Rows from block 4 of the text encoder, named by matrix and row number. Rows with one number belong to one attention dimension. Each number is 500 + 50 x the weight over its row's rms, rounded and kept within 0 to 999. All counts start at 0. Numbers have three digits each. After the name is the row's rms in percent of the matrix's.
# v: attention query, key and value (stacked) (text_encoder.blocks.4.attn.qkv.weight, 576x192, the v third), inputs 0-191
# proj: attention output (text_encoder.blocks.4.attn.proj.weight, 192x192, transposed), outputs 0-191
v.105 090:490571453447346456533526543532418466457460574552497439526527504505507658528445518549452484544510567490544494502511555581420494530539606587445402469521478541455510460651495477469523375521481467520523452513529517418500550507471519613603505532487444464537463541486502463479577525503478536585479436458592547524391487483465498520497468500485557449489508601427512527471505390432536525522509537428478579425512477439434542494458511515467437487493479481467545454488529554524501460491480456556590478552482628420424539536491471481487479484475500487557482491469590533488511455401556457523
v.106 092:521427472532499510475509538484422519444530438555607505531515413459519408536544471437526512432587504492534479530441466489482516402534512490542546481524470531432523552420452580524520457497541478484591470496570556498512534528537510538458455490513516442458483434465572483592549464486474425457505472530630464482504510429514538436504533431432484571407450478517651493426416480474461477532549454505524536348530497498524486470515613398593448507479427472460503466482505534557528512474589549499518476483466427531443579490527578553574496478445455562586385563473497502533540550617475448552
v.107 098:511545542520426535555455484574474402439466543413612474465574546580577494530584556438518460601506551500555448554462521539475489398516558522526540453504456428411465478448537442463531461516473497445532453537488526438552478500474466474510479581473435439414437476506459559414544498512415440506449430501572510553546538487425521572466499388537570456446541421578541485419590499519555531495484485534470504468549493428562538483486491537418490412501433559527476508462567573433471558499503489619504438501569604543569467499512593561557459459540467509422494501448516482468545428500539454499
v.108 099:547435483515424513545378445523529461404417543469538530400450547487507410524557503546474493481481518564517504502508565473557452450511483506490394487527591537516463490503506474497538387510455497514500549560471385509490550407454579500557443553433480620466508498451455565509513524490508499463608509567397521444494553573553437516462490422525466610527559564513507484531509506614456451496556485492481576520555374481498497529518461573422534471478523432506559548397497488423585566414492433531434556510514509520565537500528518525570551518514540417457480447510504454494475536512514410602
v.109 110:537404436419572506466481439498565383393567517508487508456546445539472504557522498501503513457467524623528500557469540497446435618469482430513512520475440493498449540380552531502535516556456472486420466468448474477484523550421458501624422513483452559506444507491563466469441482535459551596593496524449576497591477499577477463518408538523499405556518533635506456472558582540546490539501486510484494619505523533547477535400461498484460519535474474494485503517489488546507541454473527485586412464484416580535608505485525476498554481537429474401542476474440510471527419422470498584
v.110 097:593502538609524515445560519388482527485448578641301509511499575515501531510456494485479569494444544544450482429492553481407552422603481435503508403498534523479462502509426537473447433550550528523491466549416504548483552588486591483506516484455447549422583541514529484557494520538450506450431463489491429470493579546456536593479491548547505456496583481527434445439455434518585555545438560530474508487524522410502495434471497491526465461555478551475548506523519469500576541554469538539494522500402513522486534463417578565541472501434509467393431566463442437499529474539523520489
v.111 112:470529476500455419467398514536463526471369494528501527644494533592525463441542493542487499460521475555513513406511483492497494552566487652505506529599577491479458464454484559533477434505548538480560432497456463558567544423468473511525539545506443463480527548447587397477508581451480532511514514389494561589371488481497451519545528580473532570486422544443400512513435569398560494528521468549516586465457462471521575460529491482543476478558529468527420473506506549411480446422552561490424488469459563504511433547563467465488593402481522452573498477477517517532500454556504434480
v.112 092:490618348492458475379543534485464429560521558573500486604559546472499479468570579456483519469454487515554479503434492452481507538471501455546464544587461468558528498534494607512431492513448463568477424490531558510533389550488413550501504546462405530461497453574472522495523451489501441478558527471424502509520509577537505511473519492555488514496474596567553488552450451531553455540419510446450482532530465463595507437465486523502504428483407504459536559512552459462449444432457497485613582456463507532495508572440574523581418414553498495475600527550472423550541524424452417598
v.113 114:489480659520444537463414500545557485600496419514627465497460528467424565452531492470454526492575507454497529499480379458594462428450478471531509560472590446510487467458526467454472487504490529515575520470491526550568606560548490540381418436523558508554478529535501545500440596443507547501392547462463508512456480460557432521470516493470547507444401499422567514492469490587383464503505532500539516466460463532525421512504520543455575602445547572534572473476538463539486544467558589513420502529431494486490547505452427430511565544462435571508523467550443481510455447533417563511
v.114 101:466470434503529597569496400447542453417555538490449490384474510516510464607484626536577445449464490615506485458481524437494457655487494453495506520498428532522427634526480552478401502500433515548418563464434461535479467538431493461506417477444542513501505540495509511505474444570603505420526472496491468529551526572459461495462457496589631495487510498520519572430525522552599523520465504499450477475505534517496604475462515542490415448502504566475520424531468437451510455480442464539460498530528436493526492569566580531461540444587455484474529547611546501548534497421501447515
v.115 097:542623506497465530471459424450494538402530531524471504517404440594539475489466591458482465467490514444536537509588517456552470507473555430508513498461487522537555528450566504401473451410534481566458646565518529431562383445431463491490574511464509542533556491552564572322458496533505531450534441504450561501472468598490458433534588530603497584488489508551442532466453529517541517478507459519475454562366559515472466498461532487488513370523492521501498496550538466545516498469401538512534532454541563517499452475558550483437476480511527503420443543525573509498540563563478426444
v.116 103:523413437557512467489495525487512495575394497545428410609456528506458546425467384531566619445578479547472455478475450553467558488541467500450552541506484484418546477506426454523435551462569489440564461492551496546589529489553582522496582453514509525452515462481509526587487531501488550504408502507506431484549550392512499522438493474432559522453468610598543404604558450415476557430469512486530525410474518456471497475526423453518554553537489482565511521458567490588432466542495534481461559498548533494580541503503521475487455479390498485570429522448523381471441474568541549488
v.117 088:606397513544475526532505537486526568545501521513544407509475547533509441515487580497482520507494506454438511539517509412469510523464480539538456524520446486480428517487527413497577465445487591552491469496513458480460527522546529420428502445503496527551441537475430436544475455529552557536414482396617334481538573470534507512479428595557540483534483407501512462453353474532616442532496503446638460501521510559514494412569430464484497539476547573477546462518556508443596446422503425498400542519502443557546508468579556491539426516525478572476470468537478513515473535556546566434
v.118 090:536480532476425523516465451511498417567610505502474544539564506471464590510413496458465547468619591498530530426512542494394505468490458436463482577401497472530487515485568533455538542498465479482478493496499462477484447560513477489557491560608547497495508495449507553545500411456463517557465520545518466482563557527484566453471479509395526392500417464487486498516541516439604435431501521493510516478415544450405501542573626648522486536495506485558479499540564484452590413564442437583529534431551480554472504450501550552614540504498466507386442510520403437565479464512518435454
v.119 093:527526480487527484517521478547537577508458501464480504539555466513528405511472469455469473458463408421545479515445508467528472466501521490638466478487439498546497446501550584577486413507439558537537538504512589505485406575479562491399529481440484470566519390499543442533540579556495470558575546509461583462448547505545464529485463533550357614530474528475531522483542464519475550461399510527412488410544544456566517518456413481486564464429575509441544541499439554476465528608445466483463539564598545535600566424530516539495466583401484494495544487398575470481467530504482400479
v.120 111:539476565488527463520527535548486585513484574454469520538497549514499433436567504553495547618558529493409500501465553598473515416506475535504490428469419578412494409472431474457501541525503472456464355496396527547561508479453536569519466469507596400468486503482527506516399541461459468550467500451516511493521498482337581466570497501673596538514529328528478493500465565537527525502494519547515612525511493511510564519509424448544511578497547465529468536497501467440520525485420461499495459486535488512606483496468554502483475430527546507453536439505525474553487424533476469412
v.121 104:486506483488575400336616516489497528511501560526383518568547504455407460474487367561457507422445534408444483407463510500553544602549449438519542490503506489428503526533459544493458563596529526485456445465498477545552538470475529541501575476390563481425518430477569419487492456525524544439528539515517444504530536580464530477479514499434523435560369554453475519591424566481516540505483484473470538511474566521534556549598558411478556560542583533562487457491472513519540508547466469522459578429507572522464571431512469466432487544509516538469510461516521518503463436448451433453
v.122 095:499518498528462453468478399500394534576501473536558478627434528544518480445494556481516522425494497594445434540446484551423526529452513395527423526510476472492574446466427437527477481535555493534418481463538527601508516479513488498553423456449475468481402554486500569457544457500492440486535527535416463529476488489530489536466568444495393449467490445507485457514478496503468388425511489505484538564559513518630485545528533556535522617618580524537571535493596494514565437447592511485475410439490486528405558574502390521506509551481431586457514480469518517517479446605480587474
v.123 098:494552413525504499423452449507561549451497439496388507570521490539474450479505487423409546463538449534452481467530424428537554495517561494490547561513474549473493446478503569544506465586514500618523533477573599549476407425488474479476483451443554478550593512587540398486431571568407470476602532450501559496430413509449518503522439549433512485499505422486520497566547526531459547404537523536438546515515522448465587499570517455478458570529560472418594557502415578525455492532493500512496454500425570553648468502416503511408468486495500556519538527415516453472494490476552565448
v.124 094:542418462552571633579446498507498455503522513447531518513618561504534574459489441430583508490472540505456583505501368521449541535420513484468524479517492463502410512504444539430610496489485537476519534432489515586466517522464543529521522422485504429431503550424459512526501499478451518601468605432491527486445485515496467528555549614560437445437444486536428501435535458450572523418502555506473476502574525439487530487492579464550425502494518522508508470451519543569534492466541403428461541534447601587583524391601465493501445544431516488490406575531512486480515416490589451515
v.125 092:406452479472511604603523456519490526551576509535548475507455421443445555570484500510489555540557502559511494507533408519570511554357498488442525497428469544549524511505519461563563403425534493400478464512459451505556568528499457517472474465548548430544340464519484538518506541341475510470492496503416431483554499470501512479480451483503544492408493454491552600534600493507448476547434505457602551491475513524540538532485503451432491494419518567492524490555361506574461534532561572514505478564537557616480451514585481534406491494522479448490446533520495485516436558551411498515
v.126 096:544448447539478406460549531528436589582416508436530470464424546445460582451453443417506504522486530523511451519507498515550474506517452557494403461531488508472537419505486457617501494501495460409472454551516590564514503430473487472419578527602480361564543519519501464597490515477527609487458517483419498547480545447512499449481574582465448533578457554510517554542485549462458385588448412508407507435478515552441533491562622503551588575584490489424460535477456451528492476517552494495484532481565490496534400459523507511515511506510565531544486486440552564463463528544458421420
v.127 102:513400514577493500444372494464517555468481488501523500447496451508481569524554488514502483489524499447458518487468527506497547418515499499469513477509501458463485489481519422518444416495531506388541565524428412508506478600448555438446597343482470444559439462558526485468437583495476532578478493533461579476399578496461521527480536406469492461450506481498556446492556518464478467522509444489493383436556422510570443603435629486504589540490510499488489436508517564592557506517549560519514516525523636448525543569502550575542477563500480634537449502507493466550467397548542561540
v.128 094:524439479487419464491481487444417511529474531462492553479462532527496336495577588625579477549581476539472538449524551440515520504460611517576470434442521470486546517561440581413491489520487526480539480534601487521545486504469420528454556545462611487479496510429487496547558480492538529474580577586491545499550526436497520462522554446542525467538532469364502508520489452481517455556573467514448463565382505559492469542516432477428513516516411431441481510464574496498583547532428458538452510416437457461571432506572423457516452490473545582416557493422505526581519416508495514523
v.129 098:529573465567479475466571483409486568532415461534553539531469495485499565462398516583551523539508450503473533497608501544556519493426450516460434438572441382513532542472558451484472507533576482495545474464414492386600456503499561570566528540578357507486476494539530522538482499534559476604522475505413441486516566544456480488483476507517588473382423477497502518406537512472518505480516500502519524471549469591423505547499422494506473414468537459486514503514447487498553507503359513454441451555525462490490570491612542525570488551542516397459572531479566423549471520465557389513
v.130 094:409496433456508518515483515593574538428523440568549537512563561483476487544519426457597502512495529501460393500509487515489427466441492522444491580411516536487525576524478508512465455492439493437489491552417502451492472465516474520471480468506528486384493500465467609492567521541409559499535494552519519524473605470668508538417474440424457537603461560427556487457394523578516474531492469510502548554504691546595569532462441529513428452516405494481526522493525537528571542506504525430432520489416456465505462539577503490444483605427483493558493535452489442459481478526464502548
v.131 098:440423471609455464566449456587473561563479493521596546574645522626565451443464534496535483531526509500505501460507564457445507522492478548505497476480383486501539482598456490581565506456479483489499475533593450497530546553513445477472539561551533498511554448445565553571553436474534455493496442499503516400548449426465478573518452429520539438490526470463485526495405529590423435571534473491447506503419569537579551491515402423501493517382472514475574495527476440508552500520458535451527554550551492463550403607522459471430471512475464489556463485433440530472543421485513400447
v.132 095:514490398522473449484438527464458542545490531542545428582507554511504481452516540541514536487513501542460457570464498554490482426467504422446586484459469561669535601472448512498512645590432499397506427583420507480542558423538408541526421458478515545471520507515501377481517491437421522465516431461502473480553498530526483491438511552502494584495544449378530471539553424536489433461435564626430466508424454459513513502546453503539483464443526453528515476459508577540567457473516452533517500519433470484506541524387502561471526492461539500599509554492516577571556503499517543609
v.133 111:530472503526566491466553429499547533558530492520506541522554464454502589489515504495472581427464498426572607423538403536562507482440486500494485498541421459465486533477510570582416518442440468538482537519588436540526436555530463450477453437419521442471500371541514473567560495550513483459460506503633561379513504514418485589541534526560574498486452520484461493482503479539578481465456514509553562518438521478524494462466434479450449490453539457526413564462452412490545529507497612562416518459476518507466498556591496494573561572489502417400559491489563500425522494429603368529
v.134 104:476474380559579578448517528473478561562434448455466525474517481546431491500460431545555503487539414540462428457548649444456511413520576552432533552485458507429573449582536530501395476504489538506386478559469427468476556542532392579525458495466457529553498479464538522525517418517451517542460581448557551497532545493442461562456447519488469485473576456422488477487449482552493500514518430509519477489429498439507612531460502524551478520466568520561615528539446559632494439530499595416489468492511514426425520448517494532460492539481560449462510461484516538559482547576521383554
v.135 107:581449485523578557367521517537480595455454461510584546514484506522532533469536516609499551444517515470460452467550469479556499348407525516508517475399574513485545555497486522472391518527441534567485496494528462435549488590573523573447545488390531527503436512534557533481445491526555485568417490516483540444488533435450568374493482512549527546454436542585500593505496527489501429460505487536488508476453528526469557584584497478532445485491466454488532503438572483419511594533536516533507475545379393466475529486545417554512489419441527539391470481462583576520481452475444550486
v.136 098:474400514505517470570528433422472480439481482465429524483496451456485535546544456400399497540502492527467458451515513552488527491482538414473454527674458532538483563426572480577460555557574612540569431509468515428507558514423495425484462482472562430494576520577499417502522588505536529444530503482594530549503542518525489397469507594496442565463552474522502436515474443499571509491461546466532413489430499567572554449498470471510467481483553568460523604538631489546490407465444448593516472504596477569435547491485492484519500485493495425547512501474454523456383528467442530548
v.137 092:532498429434455530535553480472528441525455523453514439530512572461579499495462448442514512463488486518476476585528521496564516506448503491481526490478511561523542436518536528506532531493505547485538482593421466482532617572538465471645664471547445444540447486507561473607484494511527424565558496462533461416509575592509503485448483570464516372447386520467601433429423516511555544493482532577398477461526481424577522552446564538514489547390452516451478397422451488475414504559546492497504521558514514463488512444541576535512485493560446413561503506491564442443490533544485526418
v.138 102:476437584433489489493546419538572392442490630468440500517388604494483433449502409513520578509481510473485565451434507420517441421525535515557502480517571417503583510549489431498494475473490528480403576450487473511535508563491424453501467471459573501374557516501495497570440445446427512458509466514564509477513478510556479536464644572506510504516516532530520550459485538429564509455589549516546472516417493528574629493524537435487458504514460474439415501435648480504495505543499488584492518451517516454436520538512476458561468424445536589512570483564485440531496507489530578456
v.139 106:508475533530537485530499550502558523490438509524448415463512436540541597517491492515423470480489556527543449439531514518549476450431498525496493434484540470523466566400568430416554510546531406423545499583467521480519517439450537471492552483549562488471444475431501574530453583481494482550532517557422510449454467483511530452524475573494425601499534513489502614590455586419529526472427506665476490474527567578453554430576544432568547444519497537458503553386447483488461527460424378567589516524626427507477513481522434526521501522543446525438497489416436575472460472475511563482
v.140 091:455604470520476559495561551488502503500509480480551492471537573529510536476554464523590553448491447454439435572515506549475576569534500447399539474550468453542577520426558543536459508460401542483602461532514540493503474439553364423511488440534416532538605520517468465500529475481460465405559467519523449555495510560513548601458575425468513569481569442477569481550504476486538573549525559480494486503479513483540498515496443432566520493428515485451480471501479367490512443565524471369593460455425550434575511508515624523481476397493522398518469507465466364483569496490537512525
proj.105 095:610539515425615491555453470554544531539550546515515489530570522547585489544475485468481484448512411420473451528419508499441608521503485391508508549591486478454475542443508497445393489503485510526506473514426509520563471516498539445474459422570556535451527448473515516597478472481442491527409493537467562407531489486544541571486503470547507485503527424463557518500470607430491376561508479506449442536601481491556574519562486463568498492551452485452411490503508471441524532513498511565503578491564503370575507450591473463435506449466491346596508534601511504424485463430493469533
proj.106 093:497564495471464434555451463525439487446510547448459526482561452461431489601578417435536510514501517543489515666462442520511475477486587546489563662434516513512532478529529460527429560524548543410498478541509518522566529531427510494445510481393545435458488474509531564477566434461441571641518434619444444508479494469447435440567558485490544463419613411500547472492482483469521394630536512586493514536446448563518541533544490535577456518444495459483491566494522479507485483483419504481547551516435482485529441575488495490509490496520532569461531475486492439425438552467441466530
proj.107 098:448487471471594412579471563508488500385575470501530406557547536447410483460468557468488525479520521458528512553493541506519490415498596500414387541600460578481420553519522546489516420474410515517556505547481511479476470568561465478575545470493574512509478482559503566528465500478374466545567494560559489475536460433452534506570546440486614535450437437488581534461458414480477476487576574481472492535506465470491469487462520468560570550515461521535501479554367505446462601464573426561497520537471494358456557454579501454554533520510557444492488563521515415538566491525483447475
proj.108 097:495531468435460545499481462484451548621487477494600534494447393568481502434411535493419436447537577414479528538474495472492482491614469488503452440512505556466496471511462522542471583484536530565457540497397509468503531441572459445509471537571455507535540506511440532490548526471571471513512468628434531513525461429423398467612492481515550551461505537542524653472470456530560465495497430347526556444439562490560520480505460487454581541529502510457561482507500541518535572473549515410444519399433479450583497540539433590514536472542482459459482477613507505518429570574505502492
proj.109 106:512387552551567406450548481474512508545560454439519443557466491449562438422560520502517554553478504447419461460492475531426483424551498455419525503437588557477522426504581482524471520520621501473443445528480491503533492513539498455579511627674463400564464539477499442534516508529471567410525602507505471537495454410470457568540466473476515442479524403506554502544587446469597503489422532486405502499598486445478505558431534482501507408476487500499540478449540558483539534569557509519430441419487449592493561534535544422510469522504567548443457473488526468562485508477476539533
proj.110 094:577535448513595552474461560413584614594506543521488613551510535590458464490463490404506554452416416517487474510445576455457496464436490480559591541384452494433420498496474484470522469581484481554417575420556524575532539567485554425490589440504529471517460473480502455440563430478518440540551470517504565481512460501422510554398519461469443445502478562438478469479473510468496525441488510383485453543601572591517558555427447453577583541487551495465555543491502522409507514484530543504492558597557503590454505473496503478479502462442505480466444471560553490458494549468489468476
proj.111 109:547464582504462518554542467485499546458367494510500511509496538554614485459526507538472493563587568454595529532394546565577436453489526390513486418475499435519473401456555491532481467504394405460512451498458451469489457483429435570411488532470535576525585508462494563397466597443517449494498474505472473495456487514593418450447582439509523522594565501500545455436491560455419520553519459520523485609481469506584525450548472504450501525521473537522546465509440519453444534478544455492497506546520470477426423487450496550513525540461440516634611461582538503550499603497512541530
proj.112 094:472556476542435540517412579531521416464509419473483555576476528490472454520494533532486547465535475490526438499470476531484471401484574437596537603478486510569375473444572447508414508535530479547516475412436503504408512512564428579596511510506574535406447497515556524462477445556501417459552570489469627516524502485588505478583454407540495481478511513555512495510496510513485481544465499525549414435596482520458458414416472573431491507549498489537546551480528485426532495538484436549503446530549459504484436478486389489630453566520453514516554522460563559511419422447550551600
proj.113 110:511520482601434606527419370485542467460489479474588479390489479504489523591554534524465433482501524563519552511467517507654543514532414602482513537540582481542460506478460529502526492493446479445610578485470406470549559559489486485529501482426451603490461488415398480470473559432476502554503399479553495578432554593488494499558553527511486550452469440555459482433493494513460532525464495503530427495389436513501543476571559555554504456509470496528440430486553416572467505496468494478498501499494510494347495556531494543385478493536520519512473539549380546544519524581498511485
proj.114 110:359453465482473552499566568510483548431511544490586581574478503594534444443451501447563548517529472335519485521506456538531491500447516526472585522517499487505534497465481447436489484520503443505525467546462569464590550425522452440593538526532530423449461589540533555619453531551447532472490573451489508535498495517474483597480470499513472543485502530373444587544456444479475481405411519461504443455540485540538494480588536500417544453483454486518483479479574626501464511488569547535390481500530392555569459466542424470528470515543483588468579516508505432402445441491541514506
proj.115 093:463499579475531487489489463452474485436587388484453501451423587588510498475478567512448489513536499458463489457504490514425454522483443532560445423534509526576626399518477492452486451513472474531571514657562526621430504449459419466610502557488417495505505511481447506539444541499457471528557458527477531513488484499477477469492493482493462542477519661471414561508476348399470470472461556504506465430505514532510491510464482522500574534564506620526543493581511508441445546498464548561483457602498581572520520524433458456515528590494525590553512415435542484499494445514531436526
proj.116 101:575551485570566478433482403510503506486523668503485529504523582548487570469535421495586464442473472492485491489449494508561573524497469495476478534499471523492449466516508631510414574513423522531487440506542443484454415474539537566476560417489454550529519549493490521417522447472583487573508439459499484531568496538505598527456476515437460455513505547530519439560563551503552495565563495530454461575530488465443532518461430476408534584496522413530449433499489467530401546545523455479486571532526556484386571397516544601442386464424405411428500499449550562479534497436481458519
proj.117 091:379417609458555585506535550570532494521572437480545436516529545571448478511491488443566494492459563475485502518566513443595530545491405542551576546525475417484471521534422502461602410523401504392500601552544484529486561505543536461582536428408561493448508548460584538509581457520497500482424508473457492564539498570485424510461489554499502541521414481495546602456443540459449479471497474510478480496406572533511486471570578539436527514453507485430447532495501570539569555464449449498413449514405492541521448488532460541550513473426540480438474421592509509468445499509473425417
proj.118 084:511391478568583532468525518480497527520565474440471422483458465469553548551550503453536463454484441457537490496546492433474518522496553474583492484475555446583425487473525554472549513521499573441505467510457433632431561507507537481532449510467583474576480437538547455636505458485458549473367486544478445579554511407482525597523503477532400403430539488525526514502500563504480474448448499560558562476515473548591410509495454549591455468531462618477476584489441484477561562530524466451546479495530473543417514552472578405505475510467454500485337511387456527521533531541503519467
proj.119 095:498514540454385508524447552496551549439552364421497605544563403527445558518452429590474589543531497436541525558525557610458458444475462523546534533407518595503528545535429509520439535370482555476521407495542619404536501583444499516514526549489475449377485492508554540423447556459518477555485474553512493477558562519430483394567457460466394482466402580486550553538499520496497566449460454443518487507495503477501467580408513537432489523519526499486480497515520533435527479499503554471454516611465547560538522465452495504565426510451479465506542499482511542427477516538516479480
proj.120 111:484353541467540497494596474480548499444466553559467519481501518461420458514507473513522499493529476501491447425564487615469482518502560536493524455520363540464455484513514540531501375566411530480498439480494493529543532443475464461554562530498535535590448414508529554527532400463442561487556495564513481426418511534487475567467523525421544428533516456419528585486508526472400488460574433415500541554479601482518582470540480432512514501457503560507470587587406552629498484444591439533492531549541417489433538515441457586517479461488463486584487429549539474612541461494502508460
proj.121 099:508454486510450491441596476502492488491494584563395589513478398449595539532505494527554480466547423477418572524414536617323500436569600477574525490469452479473461439548482548535510600503490552506440419470607508460490520482435463521415489522496458544448508475477496494514446482479598538542522471464584540585492535458518463496441492509510443468576483522511495509559505560386489535469492485547425499473475597499501543421543565511396435541467521498569544515464489515483541486575481503579465563501493511551432478471513576449443531502441442508405461586516481597453494511543563536530
proj.122 100:455563423524450631499527443548531411540490543413437575494529471475511473507590455465476497471441511582414486527494489470486543549568487525545526499526499454525373409443515502519542513492549529490461553439525474481567484532523426541553531503426432547534501513476455594519478404415535479451499516533445475589521484465496550568520413556515498497451497477613560506487464433540431509443541539551464489492537534463538586370487423545525423547533447510466568479516595467482606460339508551532533456571441422492528570478467519532453492533504390519535466502592525512441436473493519564478
proj.123 093:522516533565525462477517482444534508456472472525437606421539603548404473505416469604487549515552391516511464477493510508442536481564506536537455531492566452500475382468502489465383544441440542543508572441666524465470487548474383526541487489431472458502426446518469547499460600514420439508450540480480385455488561469512585575467445515519488459577506467492549546493523479496498586479511522536547439478500472572426543499382530441456442467519525485588477541510541498482530409478664576477516564574573497561434539495466485529487501573527470478539490513479490471534482512432507532473
proj.124 089:548424452502544525574589453522612508506561500479496417540565533510490418461494453517522530515473381453490560522472476509494436575469532415457545532449553512450493577467431540495413492451502499485528448500528543439419551547480524504454476449545550484503478527459511529507566476523368474574397555440466459507554495577534476503500404587482503511540506473446554436457514425442431537461537480450467523486564479517528516510572504480534527482518488561474482452495663419582579606536486502524521453505484550558405557498539555486457492509462574564491504498521424571456643528450395455402
proj.125 091:497562408558512518564525471545587412408454490484540488463483497413553497539500536530588376505452540419497473448644478530535516432530494545477503570561527549432520520480577542445407439387497489425560488569570469478470505456514456482510483524515435448525465519455551450505385454524485487576451462569626586499435501572437456545557583591505573567513526415462463482563529508509483494495455559494455456481534434484522528492601471506499530405445445437434524502573552514569475499408535493512483510532485441551558469535431538488524489494527495531480521493479474530484641439451475545476
proj.126 096:457518443461490542414482550517533585383583436497474483578524522509488508557444519484473438552484463561481562575537467516477473560538503508527488476528400524493615428479522528496460600524455507526532498501566415553486493515566436611361520434397403530498563488469458490511516468502609509440497488520463528489509557580507441459481504511537488556484492472420446487533525697555483455472514454506379489541536429524492480470443420530504448495458477441427519544519455496399538569451562435496502482581551477510547432493520503495489519509487379522589588516478564556530510526572504476488
proj.127 103:606515512497445483539410450522489557415475375506546582484565542495422551475525497515453439557501495554480425560513464507495513538482540555446473551452448576568452451429558565494442459513514555470579536507493527487474531469507549476495522452435431536475463433512542485459515477368441552495484503566528456532527574510413500542475511545516559539358474522558513484534446485468500498541459523519474524604485379494474491521535580458512528398403494570503486469573460434503483496489463422537525572536385577506476589464484622494486549466465573612472430476533481439410578515585527503481
proj.128 103:432422506476504583529438500553515538589435566558430342465544508510531501423445465539523537544440523475540513599545610578477522502523474547513500416446497480441604550465502518422510480476554415444527436438504523561406455554563509549536529531507523522554530538519541518466500410549531512435591514445547440497467500491473491562542419490507508446520487464551438563584432392474495457511442513483528508490596474541464504514539514480397421445484564602495513547472470502592488468542547458556462510490528445427473564442560444430530539425492474530484428516482551465606401506588467518505
proj.129 089:446441407483545536433452443501455515425590623583512523365530460531535457501463504603485442430480532524497426512544496536515496530369592553458508600469500564463518471433546535395425446462593472574484561455495520505541533488528520545483549552514509466445438460475513562495383521495494481567462482469438439442495450490631584532574521470469548475541406515546472564519540549506553509460484537558470497534458465442475554449540533482518492473419521422506515584530486497494523461462536484469386593583550484400437464499521457510507562540474525477567523451444537541496555434557512529526
proj.130 098:513522472532545565554466520509463504543444526491440501507417461511534494576559548519623595382388467489467504562503486453518498508551472640468507539469501517521449395542603533458454519495418416534510509542488492502468472523577518494542433497581468453522627518513532554478457532457477471511533587513487504559483514389494463476515575444407492621505560494566476461478525334434475461499531556523421418481539493438458500580432468473598411451448517522449479536528491547539490520581499446417559510439481477415495560565496509531497467510497520470497585477483411515497433451524559526519
proj.131 104:455500513444490566515489531527558510546524485544467484402511536496574507578525610505518534458557531396497483479517572399493579516523461500482486476558413484438610428491475613420467509452591446552591422502424524485548491647511442559534457544508537498488515544482549438427516423597532490492560493469478503428449501409510494474492535456465431456588460501517436540514437433472481519545502549397518537531484463436417501503491483586496518492521585531561473450560464552592624499428448547487428473510444520435466432475470440490478544470473557458475560459503522462609460413489535535503
proj.132 094:521494503513543555492509414442611483561533393505535424488525458501605498439396487532403488502428551515519528599507548503427500458458514459548461477488465504493531493513575503553446435484446458398522504609501540532451374583492474475524443529517447509503445536576560519486494445549483459509490441477504584560471442445567440513485499587438535517507560555605487471485506530484575530513550553454494507495441531545508627548553561512532561464472596462553493362542433528567429543503471384534565427495551519485486501541508509406438501466501557419539517440557527487406481519419484463501
proj.133 108:476434493529511512461441522467507480547587527505516617523468533533450450604513513475438504547575638562557456508485503497528429469457569541491652566480471479454532457529476598453594467474475492550492493450528460510443557509480531640430509492502559508525477492562566552498459422513441483509527474453430546496468512418534516464473520484470477408496456502498470450505493620556554553514539499617474464513502505489425526506559425489462491565503601511459413572556581525499495442539514488492473536551443559538404484555453520466458485517456432397389485449442365450494518453511456418514
proj.134 104:506488522419586454535494470575507475563566486487424515458466432473531521548519473478449514446533489580523513483547433426464568580376392509448447569461481479500535522435514602521501475565465472520481487554515505496484551517571527467522444493452421570455419465593597543485524496512530489494541509533547459515517438395468527483570523414471535478529481523484537564503475421519512630441469575496468520462427568495604500535437462398448452477496530538526554581621444593482513451546473447599507453584488582438499447563534504492435425540512421474456605533503426434523487495529482504439
proj.135 108:521470509546514457512532554515515500532471578508429490457526419513504579456426521477565567466388478468494510589533490535457495509429569514484610567478502605487583507472512519482549565568377516510545487555520405581402407574436564459501547526471462517469376472454514484434457433490389518519499460449514527511510498524490522526522436481608466543569451486496545505524525490527421509464485544584515463531456533550519596424594512440439423434550550452422521466509588561461533474584463488485488462553513400501518547583533480473402471479521492533512532492423480508391413510527460583473
proj.136 105:594454469508491439501529468474505579595549422509506500568529495417456469562412502469485563582510496525585522471462560542483502445475485549531511504458456485491578551553479444483473395415427493457499584496533496433484546402550538494506500464498539459546484535633569512490498552541452595472377503422544546434495503471474475563455512599444524491458508473424474536493534654552523537468484578443395520520496523488441563466549553554412497631454540504562489485466480472496480520421507484460502424478441520514418447516487547517453455467533479540548441536523526518387583528394483580468
proj.137 094:377585534485493449460540483473505542425491464545600506497495508479478500613518633455401538440604533440368420513578496378473492490497587506419550484604515582533509496514570433526452514525491490482571470511511524454588495552480522481443506525439474489537480444553463526490441440511417466494470428509478541541464519543504444531610435506554447424525554519458425480565576494497433506516490516546535470558574498458569499540478484525604521525483478469543519481510481570514535505574436576542416469511580560462508432493476554466525489465554498441442480515403473426459539511497387578520
proj.138 110:477466527456486517466513445452457423565523541506429458518423551497511551506522533495550495450473452466557485487476553575459530352520576525531481457511559513513545547530448471572531570496466468381487542525514501530494482454466442425506492484426621479558477495479529537442479509439448400492578520405447544521555556518479494519457476608597482483484487474464428440506468508573427474540511480457543597468560514650582442450549539488451465528524486552438470453430597587579444584581503502584544516475440473543553500524515530465466534494399499570507437502557451419555494491532371452512
proj.139 106:552501451479495413498518634531393576568538563578509456503470463515469576507408546434507504492478522514520529507534470565498439402555479518503468448424568566581537454444484476447547494488447498444476393581511473438498474482482511503540533531544481399469542547433493539561416504546429498425469425472476453435460455523530478434460611547498579503496499477513521453586547574455523536460463603511427547501538465583546452503468580566497453554498460533551445457512481491456584487421619557456571498460518499556490458404542463532483459437571535498493484465434588563480493567419593515530
proj.140 096:451488587445511503476544416401576531507575423602667467516591629574522566591523451557458475384540520537497430430473564479505521432494462499603466497509451514431504448540489467533514423467460486515531477538460583448450551511499498515540375587421506470448495493545495505479534470557506585550446531511520543564492445522546496482469502487453436519546562564510483508506563411507453471487552559542436433503443470540482494531510528490465507520424452431464494554447531399430491547465477558536561564558558466464430529483489505494557530514471458370471458505482471427570470509441567471511